Rows from block 5 of the encoder, named by matrix and row number. Rows with one number belong to one neuron. Each number is 128 + 24 x the weight over its row's rms, rounded and kept within 0 to 255. All counts start at 0. Numbers have three digits each. After the name is the row's rms in percent of the matrix's.
# gate: MLP gate (encoder.blocks.5.mlp.gate.weight, 416x160), inputs 0-79
# fc1: MLP up (encoder.blocks.5.mlp.fc1.weight, 416x160), inputs 0-79
# fc2: MLP down (encoder.blocks.5.mlp.fc2.weight, 160x416, transposed), outputs 0-79
gate.176 076:128193098114128128128128153109197128128165115128105133128138110090128128128128050154178142128132134128128157128068128128093110128091128128128128157128102135128128156110128097128128100101128128121104128158128158128128128112092128128128114149
gate.177 200:145128162128087128128163117128128080129186128128099156111128128150128128128128128128128176130128128116115120128128122132128118165077124128128150122159140149128141089151099128128128150130170128088164140097128128128151102071190178139128170128
gate.178 100:128061142120091128117128128128053128140105128101128104083120142128128128147128128110128113115125128109118150128098145160093107151128199117079119128228128128128145111097128128128128128116128151128098157128152142074079152169074133128132128201
gate.179 092:150100128151128128139128128128128217102086128128166109128128128140163113135128128128128128128128128136128161128128128128128128111062128149128128128128150128084147128128128209128128128128099109171128108055211128088128121144128128128166060132
gate.180 135:146058136149128128098128111091128162128124163124153128058128148169128128128105084085177145105128061114114103128100128128102143128080128175128119128128120125115114128119142175128128128130129131162128108111128129128128128163128128058128128128
gate.181 073:149099101141128145128143128128137173108166128166108128111118172128097104128163103128149110149158086106109101109146106100152179128128128087195094128156128141128128128111128128128128149128148128077128159128099099128128156184128170128128093084
gate.182 080:128128128117082128128079128128142128128128128128157091116128114154151103083128155128109160158128159128128128128154128128128109160128128128144081128172128128145159128128128128107128162128128128128094128111128078128128144147185128108170128137
gate.183 074:152128100128128128100050128121128128160128100128111128128128092128128164128128085114123086107138128116097082128094128097128128128178096128099100128128128086102128174112128121128128128128128104128138101158108128128155169110128128128128128128
gate.184 073:128128151096128128128137096114159128128137128164074098128128107128108128139128128104128140114161128128145179158128166128128128128159091081128152090109128108128144149107078109083096134128108150128139141128128128025159128128154112128128167120
gate.185 088:128128128138128149150128155128168171128017110128183128109149128123128116128128128106204101148158137162128111128128128128128128128120128128128128128128085128128128128117128128128133051128108128140128173066151096128159097128128162067191117142
gate.186 070:128128098147128128137128143146160124086128150128128120091128128128217128130172178128128077128128069128115128067128128141128119084128097128128168128128128092167102168128114078128103128193128128099128075164128103186173128158146128143128157128
gate.187 088:146079128128152128093074128111155122157128144111128160157128092128128128128162149141165128128128128112155128128128146138104147103128112140128122133134128128170128109083153128153128075128132167128101109128100128128128147178128194152177139105
gate.188 081:128160141128128128101158128183148226128039128128098128147128128104128159150128128107152147128106178163107128162128113147128128128128180128128128128184128161111128128151103128110128128128131128128102153137128161128128111187128104128098166128
gate.189 127:128128147128197111128128122128128135128128161142188128128128157128160128128115128128128168128154128128128126128128128113128128128128128169078128096128128128128128128128128128128128089128128102128149128123128130128163128150128128128067128128
gate.190 081:128170137148128080114128128169128086155176166108128173128152151128128107167128112128128154106112128111137145150128154092146121137156128128128081146102128099128105139165095084144132128143128128152123128095128128128138128128068105184128121128
gate.191 095:102128128142246128128128113110100128128202148128128097128128128080044156128150128106128150128128128097139128148152137187165128128102128128164156128166160151148101107147128128128128161110128143128114128128165128095128128073150124128128150161
gate.192 082:166157128128095157128075128171075128152140128128183152102156128149128107128110058093128110148128128106145188185166128128149128128109128169128128104128128128128112107117115128128172143117128128128128128105115142106128128128167128128133128128
gate.193 125:128128128128153128128128128128056128153128107128149192128121128128050157128128128094186128128128062148128128117128167128052133128128112142128128078128156128128087128128128153128153128081128128128128128128186128149128128164167114161094148128
gate.194 095:128120103102128128150169128129092124096128128150128128149111128128070118128110128128128128135128128128154128089128128128128128146128165128128128134128128128167128135128128158128128128128128128128128128128128139128128039128138128128128128128
gate.195 079:128060128128172175128128128137128128111128128101128116128102128128112093128128128128128128083144154112168128128141128128153128128128063128081149128145157145101147128147128156128128128073117128128128128107171155128128147128195140128094153112
gate.196 129:159128128152128095074128128128128128137128128128128123128128169128128128128109128128128112128128102142128147144128155142128106128143128141128110128128128100107141128138128128116128107066128128149107128073173128110128093128128033130128128245
gate.197 109:128128150128128128165128128139128091128128078128128128128128128128082128128128128072128128110166128128128128102152128128114110154089128128159165128172157128150079099182156090163149128079181128181139103128128128128128089128128128128128198179
gate.198 079:152176152114128140128066128128154128172128128099088151128128128128128128128128128128112148142128170097128167128091128112122080149128128139161147128128128153142128128128128128104087110128135104088158128128128108128175128151171176128128153128
gate.199 073:102128128128128128043141128128128168128061109171128146081128081128128098128128128128128128151165128128128104148128139128128128128128128128128128103128115108096143068128128156152145168128128128123097128138128128102092145107128132129128103128
gate.200 091:119135142111128128128128128099088121128128113150128107128128192172098128128128078128128110128128134114128128128128128145128128128090148187128128128128128128090134128128128128159128082128128128128128128087181128128128074165148128140084128128
gate.201 077:128150148128128128090148128128175190128092166092128128092102094128128147142128175144128090128178079128116128128128152128189128128110128072058128088167148101108162156128105128128108128128128163128128128089146103056128128128128120128128110128
gate.202 076:128128141150128128128152152128128184158074128109128128107128137116112128128073128140078128173095049159128143128128128106128162100128128165128115128128113107170128128098155201105128146128128096116170136162146128128128137132128128128151144128
gate.203 119:128058128144128137106079092113128170152128128174128144128128160128124117137113073128128128128132128150128145128133128128128151128112128181128128128128128128128078128148128075129128090110139138128138128116198128104155128128132128128039113130
gate.204 084:128128128150185128172160137175128058133145103128169128151114138128128127128128128111171128160185128102103089128080128166098196150072128094128128128128128128095128143171148128214128134128128128128104148194128128128133128097032128128128128150
gate.205 097:128128149148128128128128107128128128128128128128192109128128154198123128128069054116128128110153128134135139119128128104093128128044139176190119123097128128128101128128128162128128128162144151128145159128168128115128128128146128128128128128
gate.206 066:101128100085106150128082128128128128105128136110128118215113128128195108142128069156116101114096128098129128128128109135128117144128128128101114128103065074128128151104117128128169098128084171122139142128128096128143145128128085133128128128
gate.207 066:128123074128128128128083128141162158148152128128128128128128156100161109097128138128128128128128108102163128128128128104083128128128115128139128093118128083096128163153162135114169077164128165063128148128127128187154128112179149128184128128
gate.208 125:128108156128128128118111139128128082128186144122094165128137115133128128128128128099139139107128128128128128080128105128128128140128078100128139107128111138128128082128133128148128112179154155128098128128128109128183159098119186182128178128
gate.209 098:087128128128128128128128128128077171128128150102128144121111128128110128148128128128128128102128128107088128128104092110062144128128131128128117087128128129138109128128128128078128128087128128190161099104128128128087128140200098128128088195
gate.210 075:161089128128128194103150114128156094168124154109128112100128084171128151128162143098103148128103128128129141128113128128172114128128128165116102108128128128122091154128155084128092128150145145132128108109134128128146128128128128128128093128
gate.211 086:142196145111114068128128142154084128128128142154195155143163141175080128128100128128128128115128028082088128128128128109092159128128128110128128093128145148157145128095128128128128150100176128128128149109128128128128128097128128128161128177
gate.212 097:128047133151132128094083128128128128157128128128128128128149128090128128145074126128092132152128155142172128127144128114163161128128131128095128092112107128128154141151118099175128102128128128128111113105131128076154128157211128115128082117
gate.213 091:128095081128096121128128128157059128150048128106130113117113128128075128154128128111128128143099128110166128107164090128047099128076128128106081118128128128117160128126128128109128128097128128128087128101176140121099108163128128128165145128
gate.214 107:143051165128144112128128118128128128128055128159118109140131128172078128128143075089147128104172128136140128128074128128067147157086128180135097112156134139135099148139113128135163128097128122128128128128155144128128114128128128120128128128
gate.215 094:128128130128162128128128106128128173142128128147105151128155128128071128128128108128161088128111086128128128128128128113068128128128128128111157128171109115149144177138155197166128107082128108128147128149160112128128075153128173102052195128
gate.216 078:128119128128160128153156112128128078118128113078155128092102087128128141128092096116128128143106137159128128165126104150128101147086138154107128176178080141165128128128128128128106172128128169128115172128128079123091128102128128144128128121
gate.217 111:160128128128128128064181079114128166116147068164086155128128128128128112150128122128139100109128128156128096128042165100076154137126105148128128099128122128128106128128164128156165128128088128128128128128135128128128128175128128106128131128
gate.218 087:120128128156106085135097128068128101128128153161140124070128178128128122145079128143165144179128045141128097128128128128094143128128128128128128128126128128093110112128092142128128101093128148128128128128207156128128113167190135128106094128
gate.219 077:155128128143128128108128128085128107117128150128128146102108137152158128095171128105114118109128128138128138128094128115128128128157128128105116101103158128128128170137128091149128128128128100085113128105170128128163128035125048099071128128
gate.220 122:128128128128184128128128128130113128165230128160128169099128128090068112128128098128128128165143106128115153128140146128128128177069128174128128078146128128140104128139128088128128128128128174078117114128181128128144097098128128128080158123
gate.221 071:145128148081128128192108155128105128098128128128157128114128072146128104128073112096175108128128128104128128128149128139112128103152098128159128128128108128150128155150128128109155086159146105163128128128111105128154106128128128128128154128
gate.222 094:128148149128113098128128128128128128145128128128128160161095133128057128087128187128128156128066128128145115085078111157128128128155158128108152113128145128128128128113128172128159144102128143128151101107128128128128110128099091162128128128
gate.223 074:128181128128147128128128175089128128128128128128128128115128184128160128128128167128110148128128128133194163128128096088128128128090128135128128152128170142112128128128128128128128157129182119117128139093193128157159128088185157128128128128
gate.224 127:128082161128173128128128128128128110106100128128128155100100128127128109130065128064128128121180128093129137128110128113085128132128128145128128126128128128118128168128098128128154128128163174128128139114104139108128128082128159035128146128
gate.225 083:105128089128136128112128161160128166141069077128198097162117128128070128163106128128128128092151115115128141157128154083080128128065110142128128128128128098130128128146117190160128134077134143128128148128128147128167138128179114128128174128
gate.226 091:128128153128128176128107113161145082128179128151128128128109167128128107098111128156128128128128029109128157128128128117159162138128157128125091128171128128128128184128128100128128155128128086128128104092128113089108128128085128156128139121
gate.227 097:160149128124128155128167128108164102128136128128095102075128128113128128089161128106128164109128128128143106106145162128171128128128106205128107099097128128142128128144109100128096148146128108128128128107201140094128076128117128128128143157
gate.228 096:128128128128071128128069128128109124128128145141128128128118091128128109128128193136128128153180128089128128166146128128128128172128183128128177128179149128128140128143128128099154153124128128128142128128128128128128121128153128128172128124
gate.229 107:128128119128123125128128128128128142137128128128155102132137128128128109143171128128131117128128128128128128128138128151025128115128128161128157128141128110156102128142128193136128170056104131128092128105128162128100128159086128128087152255
fc1.176 108:128128128128169151128128144100128128083128099145109128094138136130080099128117150128128154128180128157154179158107097128128128111128128128125128128094105120154099128128128128128131088128128128128157128108153141099131136109158064108069128150
fc1.177 135:128128102116225128128128128128132128128147146106128128113128165128140107128128128128145147128128138110149128179157144113137128128128144111147128102128135090156128128128110116132111101128137103128128128170128111151149128178128128128087045128
fc1.178 103:103128111092142119128128105128119158110128128128128175128128096098128128128128128111172142128076128171128128128128171094128128128128128128128096145128128128129128096128128128182128091132128165094128128128128079128128135083128128110128128052
fc1.179 096:105128155128128137094128128171128082111076128128128154142088128112143128128128128115188158146149160128174140083110142128103128128128130174158154128123128128200128084145128128128144172128144154156167086128128084128128093128095128128128095128
fc1.180 110:128152128128128128171161128128139076128186128155128113128128128143064161101128128113128152128128128128148128132151138128175154157128159076128151128174159128180109102142128059128100121164181128076152103128128128128070108091128128155128158128
fc1.181 091:149128128106128128152128128128102128128091128163109128142128101163154148149167062166128159106128128128084099170036108128110110190148115128143128139189159095068128128146128164128128128164144087116113179164128128128152128128128128154144128103
fc1.182 091:128128112087128128128119158128148128181084107156120160099128189128101151128128128164128164128128128107104081128128097128128147128102128128143179106128102146102128128109128128128128104095168102103145128171128149128128128108128128094097176069
fc1.183 090:128128128128128116128172128128128066107128157153150128174142078128128128108139181128077128128095106128166171156113128128128128128128145128147128107140128128153128144090101128128134128128128128128104103122084128147115128128128118128071128201
fc1.184 086:105128128170094097128128094189136128103153141105128128152099080167128128146155101156107179128128164121152087166105097128157164157128128116128125158104102128128128128096128101160128159167089101128167148128128128128160091128062150168128120107
fc1.185 085:113128150205128159144128096147128128159128128128128128146128128101150108107091188091128128092128148128128128128128128128159102099128145128152111128151128143096098128169153128128128128128128114171154096128164147074097118128135128183128104176
fc1.186 094:086128091128180101131110128128118128128128135128156128128128094128191128131197133127128085110128128118128100059128128128212128145128105128151128128123107099128171128162128128110161128128112128128144128180128140128128128128187128128192128128
fc1.187 091:128128077128128120150128128128128128170128079086128152088128104168128171103153175128117128095136128088128128128128128128128128128111171085102128128118128128128104128128199153104128079128103102128143128146070163128142128128128128149098091128
fc1.188 100:142085147128128128128135109128128128128128128144093128128128128084058109150125098155102128115128169108095128162128128107128128128110162128183128165184128128128116128158120177109128144136128115162070166128124128074110086128128090105128155128
fc1.189 089:146128128115128157128128128144128128128233173168128128128128116110140102128128127128160125146107065096150167163179128158137115099128128128128175149128108128145128128128128128096128097145128146101101100128128107118157084128128128133123128128
fc1.190 091:128125178128128128166128095169126128141161154095139164128128144082128128128170149159128142139131128170128128151074165113128120168144128149128098128088128144168128128128155093128128128128128128128103128128163128128102128154128128161128128197
fc1.191 097:095124161128185128177154147128128098145199109146128128161156128142128128128106128128128128128128128077169146128103128128128128128086088107191152101128128128101103128137128128128128128144195128097128128128106156128128111128116128128128180198
fc1.192 099:138128128153172128152128141141128128102187128152145089144145128128128171128089096083128106128128128151175128128128128128092102182128144165128167111098128128104152095115153151107146128175172128128128108150088128128103085128128128128105161128
fc1.193 080:143128128103128128156128128103090099128106128128114128128128128108067128109128108108105160162104232128096128158129128162128128128090128099149178128141146128128128106144097128154128096086162100128109128101128128128128086094128128103128175156
fc1.194 105:128194162128128120098128100110173052136128128155161103128146164121128128112128167143128157105099107138148150110065158159208159107140128073116101128128128118105135128128128076123103066128128165128128128128089159128128094125128128128213128128
fc1.195 096:093116128181128148150163128128128096128128096128128128128128100128133176128128159176128128156092128128153090095130089092128104155128115108108177128179128109128116092157146128128128098079181157097149128128109128128153128142128128124100128128
fc1.196 097:128085128114128128140128128128055128147128128149128101128140128128128187128128162107097128128079084128130128081128128128123128108128128216193088144128157128128111138128128100094128128138187128120128128128128128128128128176074128136085128121
fc1.197 106:128162104128167162128107110080142107155128128081128108128128128105061110128149135143147153128115128141148128128170128166172078156058128110172128156128154095135128099128128088128105128101166128156128128092128150128156151158128108090093115193
fc1.198 090:128105128128126128160140128128128169160128200099128128084128128128159128132082128102128128092128128128122159128128128128189186128128128187128138147128153128108128163156128138128128128128128128128128128128128097128128142093128060104128128128
fc1.199 081:128118072128110128128127107100128128106149155154178128113128128112128128094128151143152080177128138164128096157128116128186174128128128089128099167150159114114128133090108083153097128128084128128151092128128095056109103128186128128128128128
fc1.200 103:147145117149126084105196128128170128099013128100155183128128128157152112149128128135128128137110156144128128128102100107128093128100128128128128128097128110128145100171128128128102136147128146128114128128128182151096156128063128128128095128
fc1.201 099:101128146137128128088099128100128115079110092143128102128155084093128104152169159139147128128128128105117181128128114166128128106158128086073128065177109144128128128158128062128173128086084128128143147128100154128178128146128128103161091128
fc1.202 082:128128135128128128106087128112128160200023128128128128177130128173155168091128156128081082128091128128117128128163128128114115103128128128128104128110097100128128128153128128169100079128128150128161128150128131183128128128128167082098152175
fc1.203 100:128128128128151115128128144128149128128091161107128128128140128134128128128128121128128102088128128108128128174082156128128142095098128128185128091040142128105119128106128128101128128128128128128161151128184105146128106167128128128155087107
fc1.204 101:143179128128128112128106128128128151100071076105128146155128128128098128146146104128128096128135120109128136116087168165128128117126091109128110144106150128100128154099128128143128128072128155128128109128128128128128128128048125128159143082
fc1.205 102:105088165128128128128162128128128128128112101117128102128128166128120107102090112106128083097128159128168067128165103128163128151128076107128128162128128128128128154128161073128117161167123128128128128128144128169128093064128128128128070059
fc1.206 090:102085128111128128157067152128073128149128128128128107148097151152170128128158109146128087114140128118114128128128119128084109100172152128143128137094122092128167128128119128169128128153109091083128128128082128090149128158098128128199111128
fc1.207 100:128099165128128128128182157176128128128128174128128128118147128125126128128128128128128128128128128128142125097128181109128128128108128128136170108128128128128109128088100216102078128128063161165128128128117128128128128128109098174057146128
fc1.208 109:159145114128126137128128128128149128110128128128128128148128128128128165128103119128120128128128128128081099128128103128194099128128142128128128128128149138128161128128128122115090177209144148042128117100168112176095112128128199128128150081
fc1.209 104:145128082104128128099128128131128158115128164152177128080128150077167103110128074128128128095128128141070149150128128128079128128128156173122071123087128128093128128128141128128128128128128128128128098128156128128128128128128102128153146179
fc1.210 089:118128160128150128159192128128100159114052098147175128108099128112161128149128162111109128128128128170128128155103128151100128128070128128099169128166106128128128128093169128128108143128128154128087157128108128110065109128137128146147128091
fc1.211 102:153128128128128128128161128101084194128128103103157128092128154128128104128128063128111128144094128150134148164128079148067101145122128157138128146109108128094128128128088128128114128128105142179128128128128128105138128179128128128128102128
fc1.212 102:112128151128171128175128105155128128128170128128203128128107128118113086139128136128104153145116162116128128170139128155128170148155128074128169128165128128128128159085150146128075128113128090128128102128093146128173128128174150128163128087
fc1.213 098:128128128097096161170128133128128128128106062104096163130093128128106128128149189128128128128119128128128128128071128128139128128128128128128128128179128128105146160128101128128182128075128103197128128018128141128128128082128128128128120128
fc1.214 097:119140128155128128128105080128128128135051128128153096128128154128148089137128128158128125128162128119128104151128124091148120128111128188107090160111154128128128128156128128118128128177128119095128135142179137097094145165128194128157078128
fc1.215 085:097196128163165128128091169152128128161128128174128128150072128128128128116152095128128128128154128092128119128162138110128092128128128128128090128128128128128092128084149128145064128128128146128128128128128068168128091101135172115128128128
fc1.216 092:117080128100128141128128128168140128128081128159096143163153165087163164128116092128128128128128177164147147180138128104055088082128165157128128090128117173150128129144108128084078105110128109114165128128125146147128128128128128150128119109
fc1.217 089:066171108128173108128128102128200128128161128108103128100166071128155111118128107128166156128160128097128149149088154099128128103163097128168128128111097128128152128107097128181049101128128128128118128128121128128128128119128128128122149128
fc1.218 089:153156128164101128128156128128128186164128128128168128110128128128115148171128128128128128128110106128102128128166128128128115166128106128148128104110128148128128157173128167128088128097103163211112128107164145140128128171156097150165128150
fc1.219 091:128135128128112070128128171139128128152178111128128128167080128170128128159105097128103150128128062128088103177128081128128150128088187113128128087128128156107120122128128128108128155088128128128128163138128128163174128128165128149128167124
fc1.220 096:128128096128128102128128128171128128128066107159128167128114128088096128128072128169128128128128110094128070122128128112138128156128084128128094106163159110128102128105128103087128128128128120128128128131140107128128128124128128128169088146
fc1.221 105:128128128128152105137098128128071128128086086128097089144128128128145128163067128128198105128100180128160128086102128112105173109138093128140128128158128109097152162143128181128128091154099117128128128120128128128147094128128128137128160128
fc1.222 099:128128128110049169128128128128128137152128118174141128128128128128128113128128128158082128167087185128128128128195137162128102159128128128128128128128128128158138128092088128031183128128128134128089128092128128106128150128128128128128128128
fc1.223 095:128100093128147128128128128128173176128068156128149082164128147146155128128128099109119182128109128128128128204128128146109154148177128133128097147175175128128128128128128128128109090128128150170128128128136128145128161171128085128111128128
fc1.224 105:152128128155128136128089128128128076128065128128108110128108128128187110090176138107104128104159128110085128088128164089128128100128089091128184128128095128146154128155157128128128148140153128128128128101084147099174150085108109143128103159
fc1.225 091:128128127090128128128128128147128190143128128167181170155162128128128128153128128105175131098164149086110128133176122128088178128117128128128128128128157119074128140128128128088128128128110128197128128128191128084089123128128128096128159128
fc1.226 105:128128083128092128128160128128128161128149128128137128128172173091205128128129157128163152088128128167112128091128128086128128128128089128156128144089128128128128106128121128154128128140128099128096085130094150128079155103153110128060128128
fc1.227 110:104093104128128097128147128128097167128106128128087128128128128128154128103111128128138128128171110111128095128151128148083128128088192095128146128162110112128128096104148128128158120128128181128116128128128128128128144128128128128183172079
fc1.228 101:128141101128087194128098128128170128128128128111128157102083157128125128115128090128128128128128128155128128128066128100161107128086155128128128128128128128128128128128128128159128128128055184213128128128128142062107128121128163128128128181
fc1.229 105:128104128128116146090107128128179088128128112155111086115101173089163162166103128128128128128128128128153128128094100128128116157046128128128137128086150128128112117155137128152128143146128128089146128164203155145161128128128172128128095128
fc2.176 118:128128128133159128128156110128157168086149128092129128128147088128081148128159124128183095128128128092089128139113128128128122128169128128103128099129128128104124099135129148128128102128128128115128132128147128128134128159154157123128128062
fc2.177 150:128171128128128128128148128129133012128174128154103128128128128111128153109128176128128128128142128137128144128128128141179128128128101108128140128128115128147150128128112128151113128128176128128124128128128103128128128128108128128128178128
fc2.178 108:128128156163099128128140075156145154100128095111128108091128128098128160128141156128094114078152128128128140111172156128150150107087128108120128128128128147128128128128152128128128134171131128143105145143086128106128167128128128128122154172
fc2.179 111:109150118143146111128140128178128208128128093147128128114128173128128128098128093144156128138095128128128128178159105104062089128128128128128128149128107128099103128128128207128128128125132156128087148113128128128128128128155194143128128128
fc2.180 108:128145090138128134152142166128128083128128085128128128099095095188128128128178128128128085128105128084097108169128142109158128105128159128128128177128101128149140128128128058148128128128140128128150108106091128128128099128128158128128173134
fc2.181 093:128128155151128128128115128128148085128093194128110128128178109128143175148109180163093128128109128128147100100078128128128118128128088128128085128167128146106085115097136097114128114082136128109128145128171148128128148134166108128128128128
fc2.182 087:111128161128153171128181149128128155128128151075128128128128128128128128128128102128105128128101128149156128128109111154190128128128142147128128128128149128141159128106109128105128108099128115128109147112163128128152106128065106145098128128
fc2.183 096:161169115116171101128089120106145128128124128161128128134128160152128152128083128128091128128128150140128128128128108153128106114147128091128160137075128104128151146093128128148177152128114142128151128142162176154108104167128128150128128076
fc2.184 082:128149128128128111128128148172172128110128128128128128128148128156128111128128074104108128128152163147128140172092110194128128128128181128128162128147128152099128109158097128100053171128128128128107150128161128157080095108046156167149167085
fc2.185 091:128197128128128128102150113155171128164128109128149128174090128128148128128115128128128128104098155167128128074128128128144095156168083128128128128128128128166128101096090128128128180189128128128128128128093165128128128128128128109128077141
fc2.186 090:128096128097150128128167128094151128142128128128128154170128128128107099109171110113128128128128128128098128161056128108128143128145163128161101128193111128128128128149105104128128128091128142157142128088128128142101128077128128180093153128
fc2.187 092:106128112128128128117085115128209096128128128128093128095111128167128128128106104062154128155128057158128128128103159094128144128128147128093060113128128084119101128128128128113128115165128128128092128128128116128128158128106128128128128128
fc2.188 099:110083143144128128087155128163128128128117149162128099128128128160128128152119097105128141147162115105130087151128128128128128128107149128128110128179138143128158128154128096113128154128167169072128128108128119128161103128123128128139157115
fc2.189 093:128163128176166128102128128091128157128128104128128128095098137128128141112128081128128128128128128076128128128079110105063128128128128128128092128128128165136150178128128128128128128074186099163085128105172128128128128128110130180128153128
fc2.190 090:128128128128148116104128128116128163107111128128128165127100128128139086128128112128128128114143196128128128102128128155128128173128101157128098132141111156098151128143092135128128108128128128078140107128150113153128091128160128106128085128
fc2.191 094:128162149089150147128167135116144092148128107155142128128169144128137128164166128097159175158128139128177128097147180128128115128107128090157180128128156111128151128117150101128128128128128108146104105162128128128146128128122128115128183128
fc2.192 094:102128128128177145128105128115128128143128161131128148097128128128067114120128102189128128128128178128123128112164151168128128168081086154109100108128130128163128118128105080128111128079128128128128107144101107116149150128171128101128128095
fc2.193 084:128106116081151164128128128128144128106197172101151128062128106113128128153107107066128104128145118128164128114128128145151128149134099110128128157128128128114128154128094128128128112128164128094138157160075128128128083128100128128130166128
fc2.194 104:107128128164128128148159128128128096133089142128169128128128128084167107105101128128128146095087128128084128161128165128078128104162177128154128128128128128128153083092128128099108166160128128128116128128076115158128128128128128128128158148
fc2.195 096:128128128128100128147146103128083164137134128128128156128116165128090145178128156128128136138128030163095153101167128120162128128128118128128115124128128128139096128128114196070143128128147146128109128093128096150109128128171171103124162128
fc2.196 106:116138139128159076128128158097128128128128128128128095181128128152128173128183128190173128175128194128128128128181128091128161128120128143123128128128119128202128103128128128176128128125128128128128086128128128104106134132128128170122061128
fc2.197 103:114172128142128128128128128139128128108128139143096128128128128128099128128085128080128128138128128128162128067187128106195128110128087128128128128128099137157128151095088128128102128071128128128128128170128128169128090109159136106109128128
fc2.198 088:170128150161128117156128128128086128114167128128164128128128128176128128128100135140064128095128128148128162084128128094128104128128128128128169128100111114128128164128158128128074128128128159128079156128126093073128091128128128128171156151
fc2.199 085:110128116184158108068132188128128122128073096168128128172112097128191099128104128160128128145128150154175159128167170128177128108152094134106128128128128128105162128174128128128128128128145106148128128151128092128128128128149128139128128128
fc2.200 103:128128107128149090109128128128128174128078128141102124128120128128128128128128104155128094128128128114092097128153152128072089128159096183125093128128142128113155185128128182156192128131128128128128143128162103180128165166067157128108128128
fc2.201 094:094128144128128164113157094147151128128119169105119128128144128128128128112128087128128128128128157075132128175084102151104145128097128203128128157128128128153128114153128128164128100101128128061128128128128128128101097128106128199128117102
fc2.202 091:103128157128128128128128151111102160128128167128128106128106106128149128169128082161147100128176128150128164168086108128128166161101153097128105128128096156108128107128157114145128128128167140169115128128148128155128128128128147116128100153
fc2.203 091:148128128164128128128128155128127116128128128179222164086145182102128128144128170114128173128144067119152083106128112128177128128064128128106128128128128166128128167128128128128128128155128103128128128081128128128096128170128086087114128115
fc2.204 109:094099128128128155128128128128128164128094103144147128128157128107128108128142102103128115106085090128099128128128110128068128151095128119152107170128103128091148138117128128152128128128117128128128118139128128128128128128108131162136147128
fc2.205 113:128128128099128117128080128128128043150128107128128085104128088128128151128128128143128128179128084152128128149128146100128128146141131139115128128128147128098128128097128128128128099128128128128131152128128103128128128077128090080097128189
fc2.206 092:154141128128103109128128128099111147096128098107128157144128159177111128128161101128170128143150128114128128175089128128098165128128108198128128166156128153109128128128154128128107100100175128178165095163128128144128128128128097177149147128
fc2.207 098:144128128128157154113161104126128128144086128128128116095128174107126128128044144128128079156128093150128109106137190150128128128147105097123128151147128128102142128128161179111145128082090128128128128128121128112153128128128088128128098128
fc2.208 094:128128128083090105128128154128086128143128128129151086128141128128081101128094128128128128128128128108128128128128084176128171128128182128103121116128128128128113099100128128128124128128102144065092128128132128151180098101160128102128076128
fc2.209 101:128128087128128151128145128128128128128174128145154151170128075172128110153128138116166128145140119140128128167101066128128104135128128128128141128149107128128108128128147128128084143128101115128164128158128155128115128086128128189108185126
fc2.210 088:128128081128146108153168143128070128115128178120145128128128075130128112143142083128128128141100077128128188099128128128083128128128102141083128128173112116128128114094188116088133161139128101128150149128109150128140128084145128174186128168
fc2.211 111:066128128128128104128104128128158169128163101139128140136139128105128128128153164128085128123128255166122128108128128146124128128088128149113128175136143128128155128128100089077128152128128128144159140128175128145128134160180128114128128154
fc2.212 083:128213128128095111096128159128128161128128128167128192128128128128080135128128164128189112128085098138128128128094128128128128162128128163128107066128146174128128187128128124133171128128128128128147128128157128145165107129128129141087128176
fc2.213 101:109128128114093071128128076128069128097093091128128128175128128128076153154171101232128128128128128128128128128128128128128128128128105158175180170166146128128170096116180128128128143128128128065100128128128128128128135165128149207128128128
fc2.214 098:128145128112128128145112155128128158128100128128128088128128128098128115146128128183103187128128128154109114128128128112111148128128128128106146146128128159128117118108088128104128128151128109104142128174088101128128128128128128128128153128
fc2.215 096:128128128128128128128128112155128166145153089102115128128128109128151128128115152122128128111065169100128085128108100087091128128186151156168114174128114077128097091106128110152178149102107128147128128128128128159128128056153110172128128153
fc2.216 089:128161128164128101107128128125128128137107128110128134174128160128128123145106128128128128128136128128128104159100128081128114128111128128165154087128128146128128128120128128145168128153117128128180149090158128128098128109128128128128079128
fc2.217 093:157128113110124158167128128128064128159042112128128128096128148128140128128156128128128114128105128128174109128128117143128128148147128142128128128096092128128155153128151128083140128119118128128128162128128137158109128128080128081128128159
fc2.218 077:102062168128139147128128128128091128128128156160098152121159128128128100128128120128107128128128128128142152128128128128128128128093128128115128128089128128128128128128143128089100128150137128171128083072188128128156128174164045104100085128
fc2.219 087:128093128175128098165128104170128102128128128128128128166104138128128090128128128128128128136083166128128128128148128128127145079176128128100128181128128098074128128159152128128128112128135128128156128128128128128147151157081183128128128128
fc2.220 085:128124128128136128128128128165128193089128128128128140128167106173128186156144128125162155128121128128128128137128160090128128128106128128128128147085114128128169128114128128128128101128128167128158171128128145095128128082137162128053128181
fc2.221 097:110152093128105113128149128128088112067109128070128151128155106128079128089143110101168097101128128150128128128108113157147128128111152185128128113182128142115128105128128101128128112112143157095128128128128100110117111103128141116128150128
fc2.222 107:128128128128128105128146154108176128128128113128128208162128124128128082128146128144128139128149128128128114157128128128140128128060150105128108128141128128181128100128128093115128094128128128091117141128106128128167116085133165128183128128
fc2.223 090:128094169128095132128181111149128128128203128167128132180095058093127128090128128116128128173149128141128128072179128128140100128104128128170128128099095168128108128104163126086172128128128128128128128111128128128128128128128128128196151128
fc2.224 100:140128128135121094141142136128120128128128175128147128116145128033128128171128128128107128152161128128128128084186128128128128170099128128159128079128128128128128090083128128163128128128136152180128128128128171128094128128149128128128179128
fc2.225 088:107128085088110128101100128085128128108089128147109128106128105128128128147155090128128128114128167128112128128101128099110199143119147180164166080152128145128147157072147128160092128083128128128128128128106128105156142128113128175128128162
fc2.226 100:148142117128095166128128128151128170128080180161154128075143171128114149160128101128128147100128128144145128055128128101128128128073128103071128087080128153135147128128128128092179146128102156163156145096128084093128122148128128128128103104
fc2.227 090:128128102128128145128128120128088062128128128128106128107138128128128098164160128149166158157128128128128160176128080128175128128164128147128170162198094128128101128154168101128128140104128128095128181147091128162128128128128128128128177128
fc2.228 111:134149128128129128156128107052128171149018120094143128091128128104110128113128117128146128139109170089128115128094107128128128128128100128128132147128128128128174128128143128102152128128180128128118128089128128157128128128156123116127128051
fc2.229 110:128128105179128128128128128107128216106113134117114128107139183090128138128128155181145128149128157128128146128160120128142128128142164128152128138037109128115147128128144176112128128128129128128169135128176128139128151152152128120137092161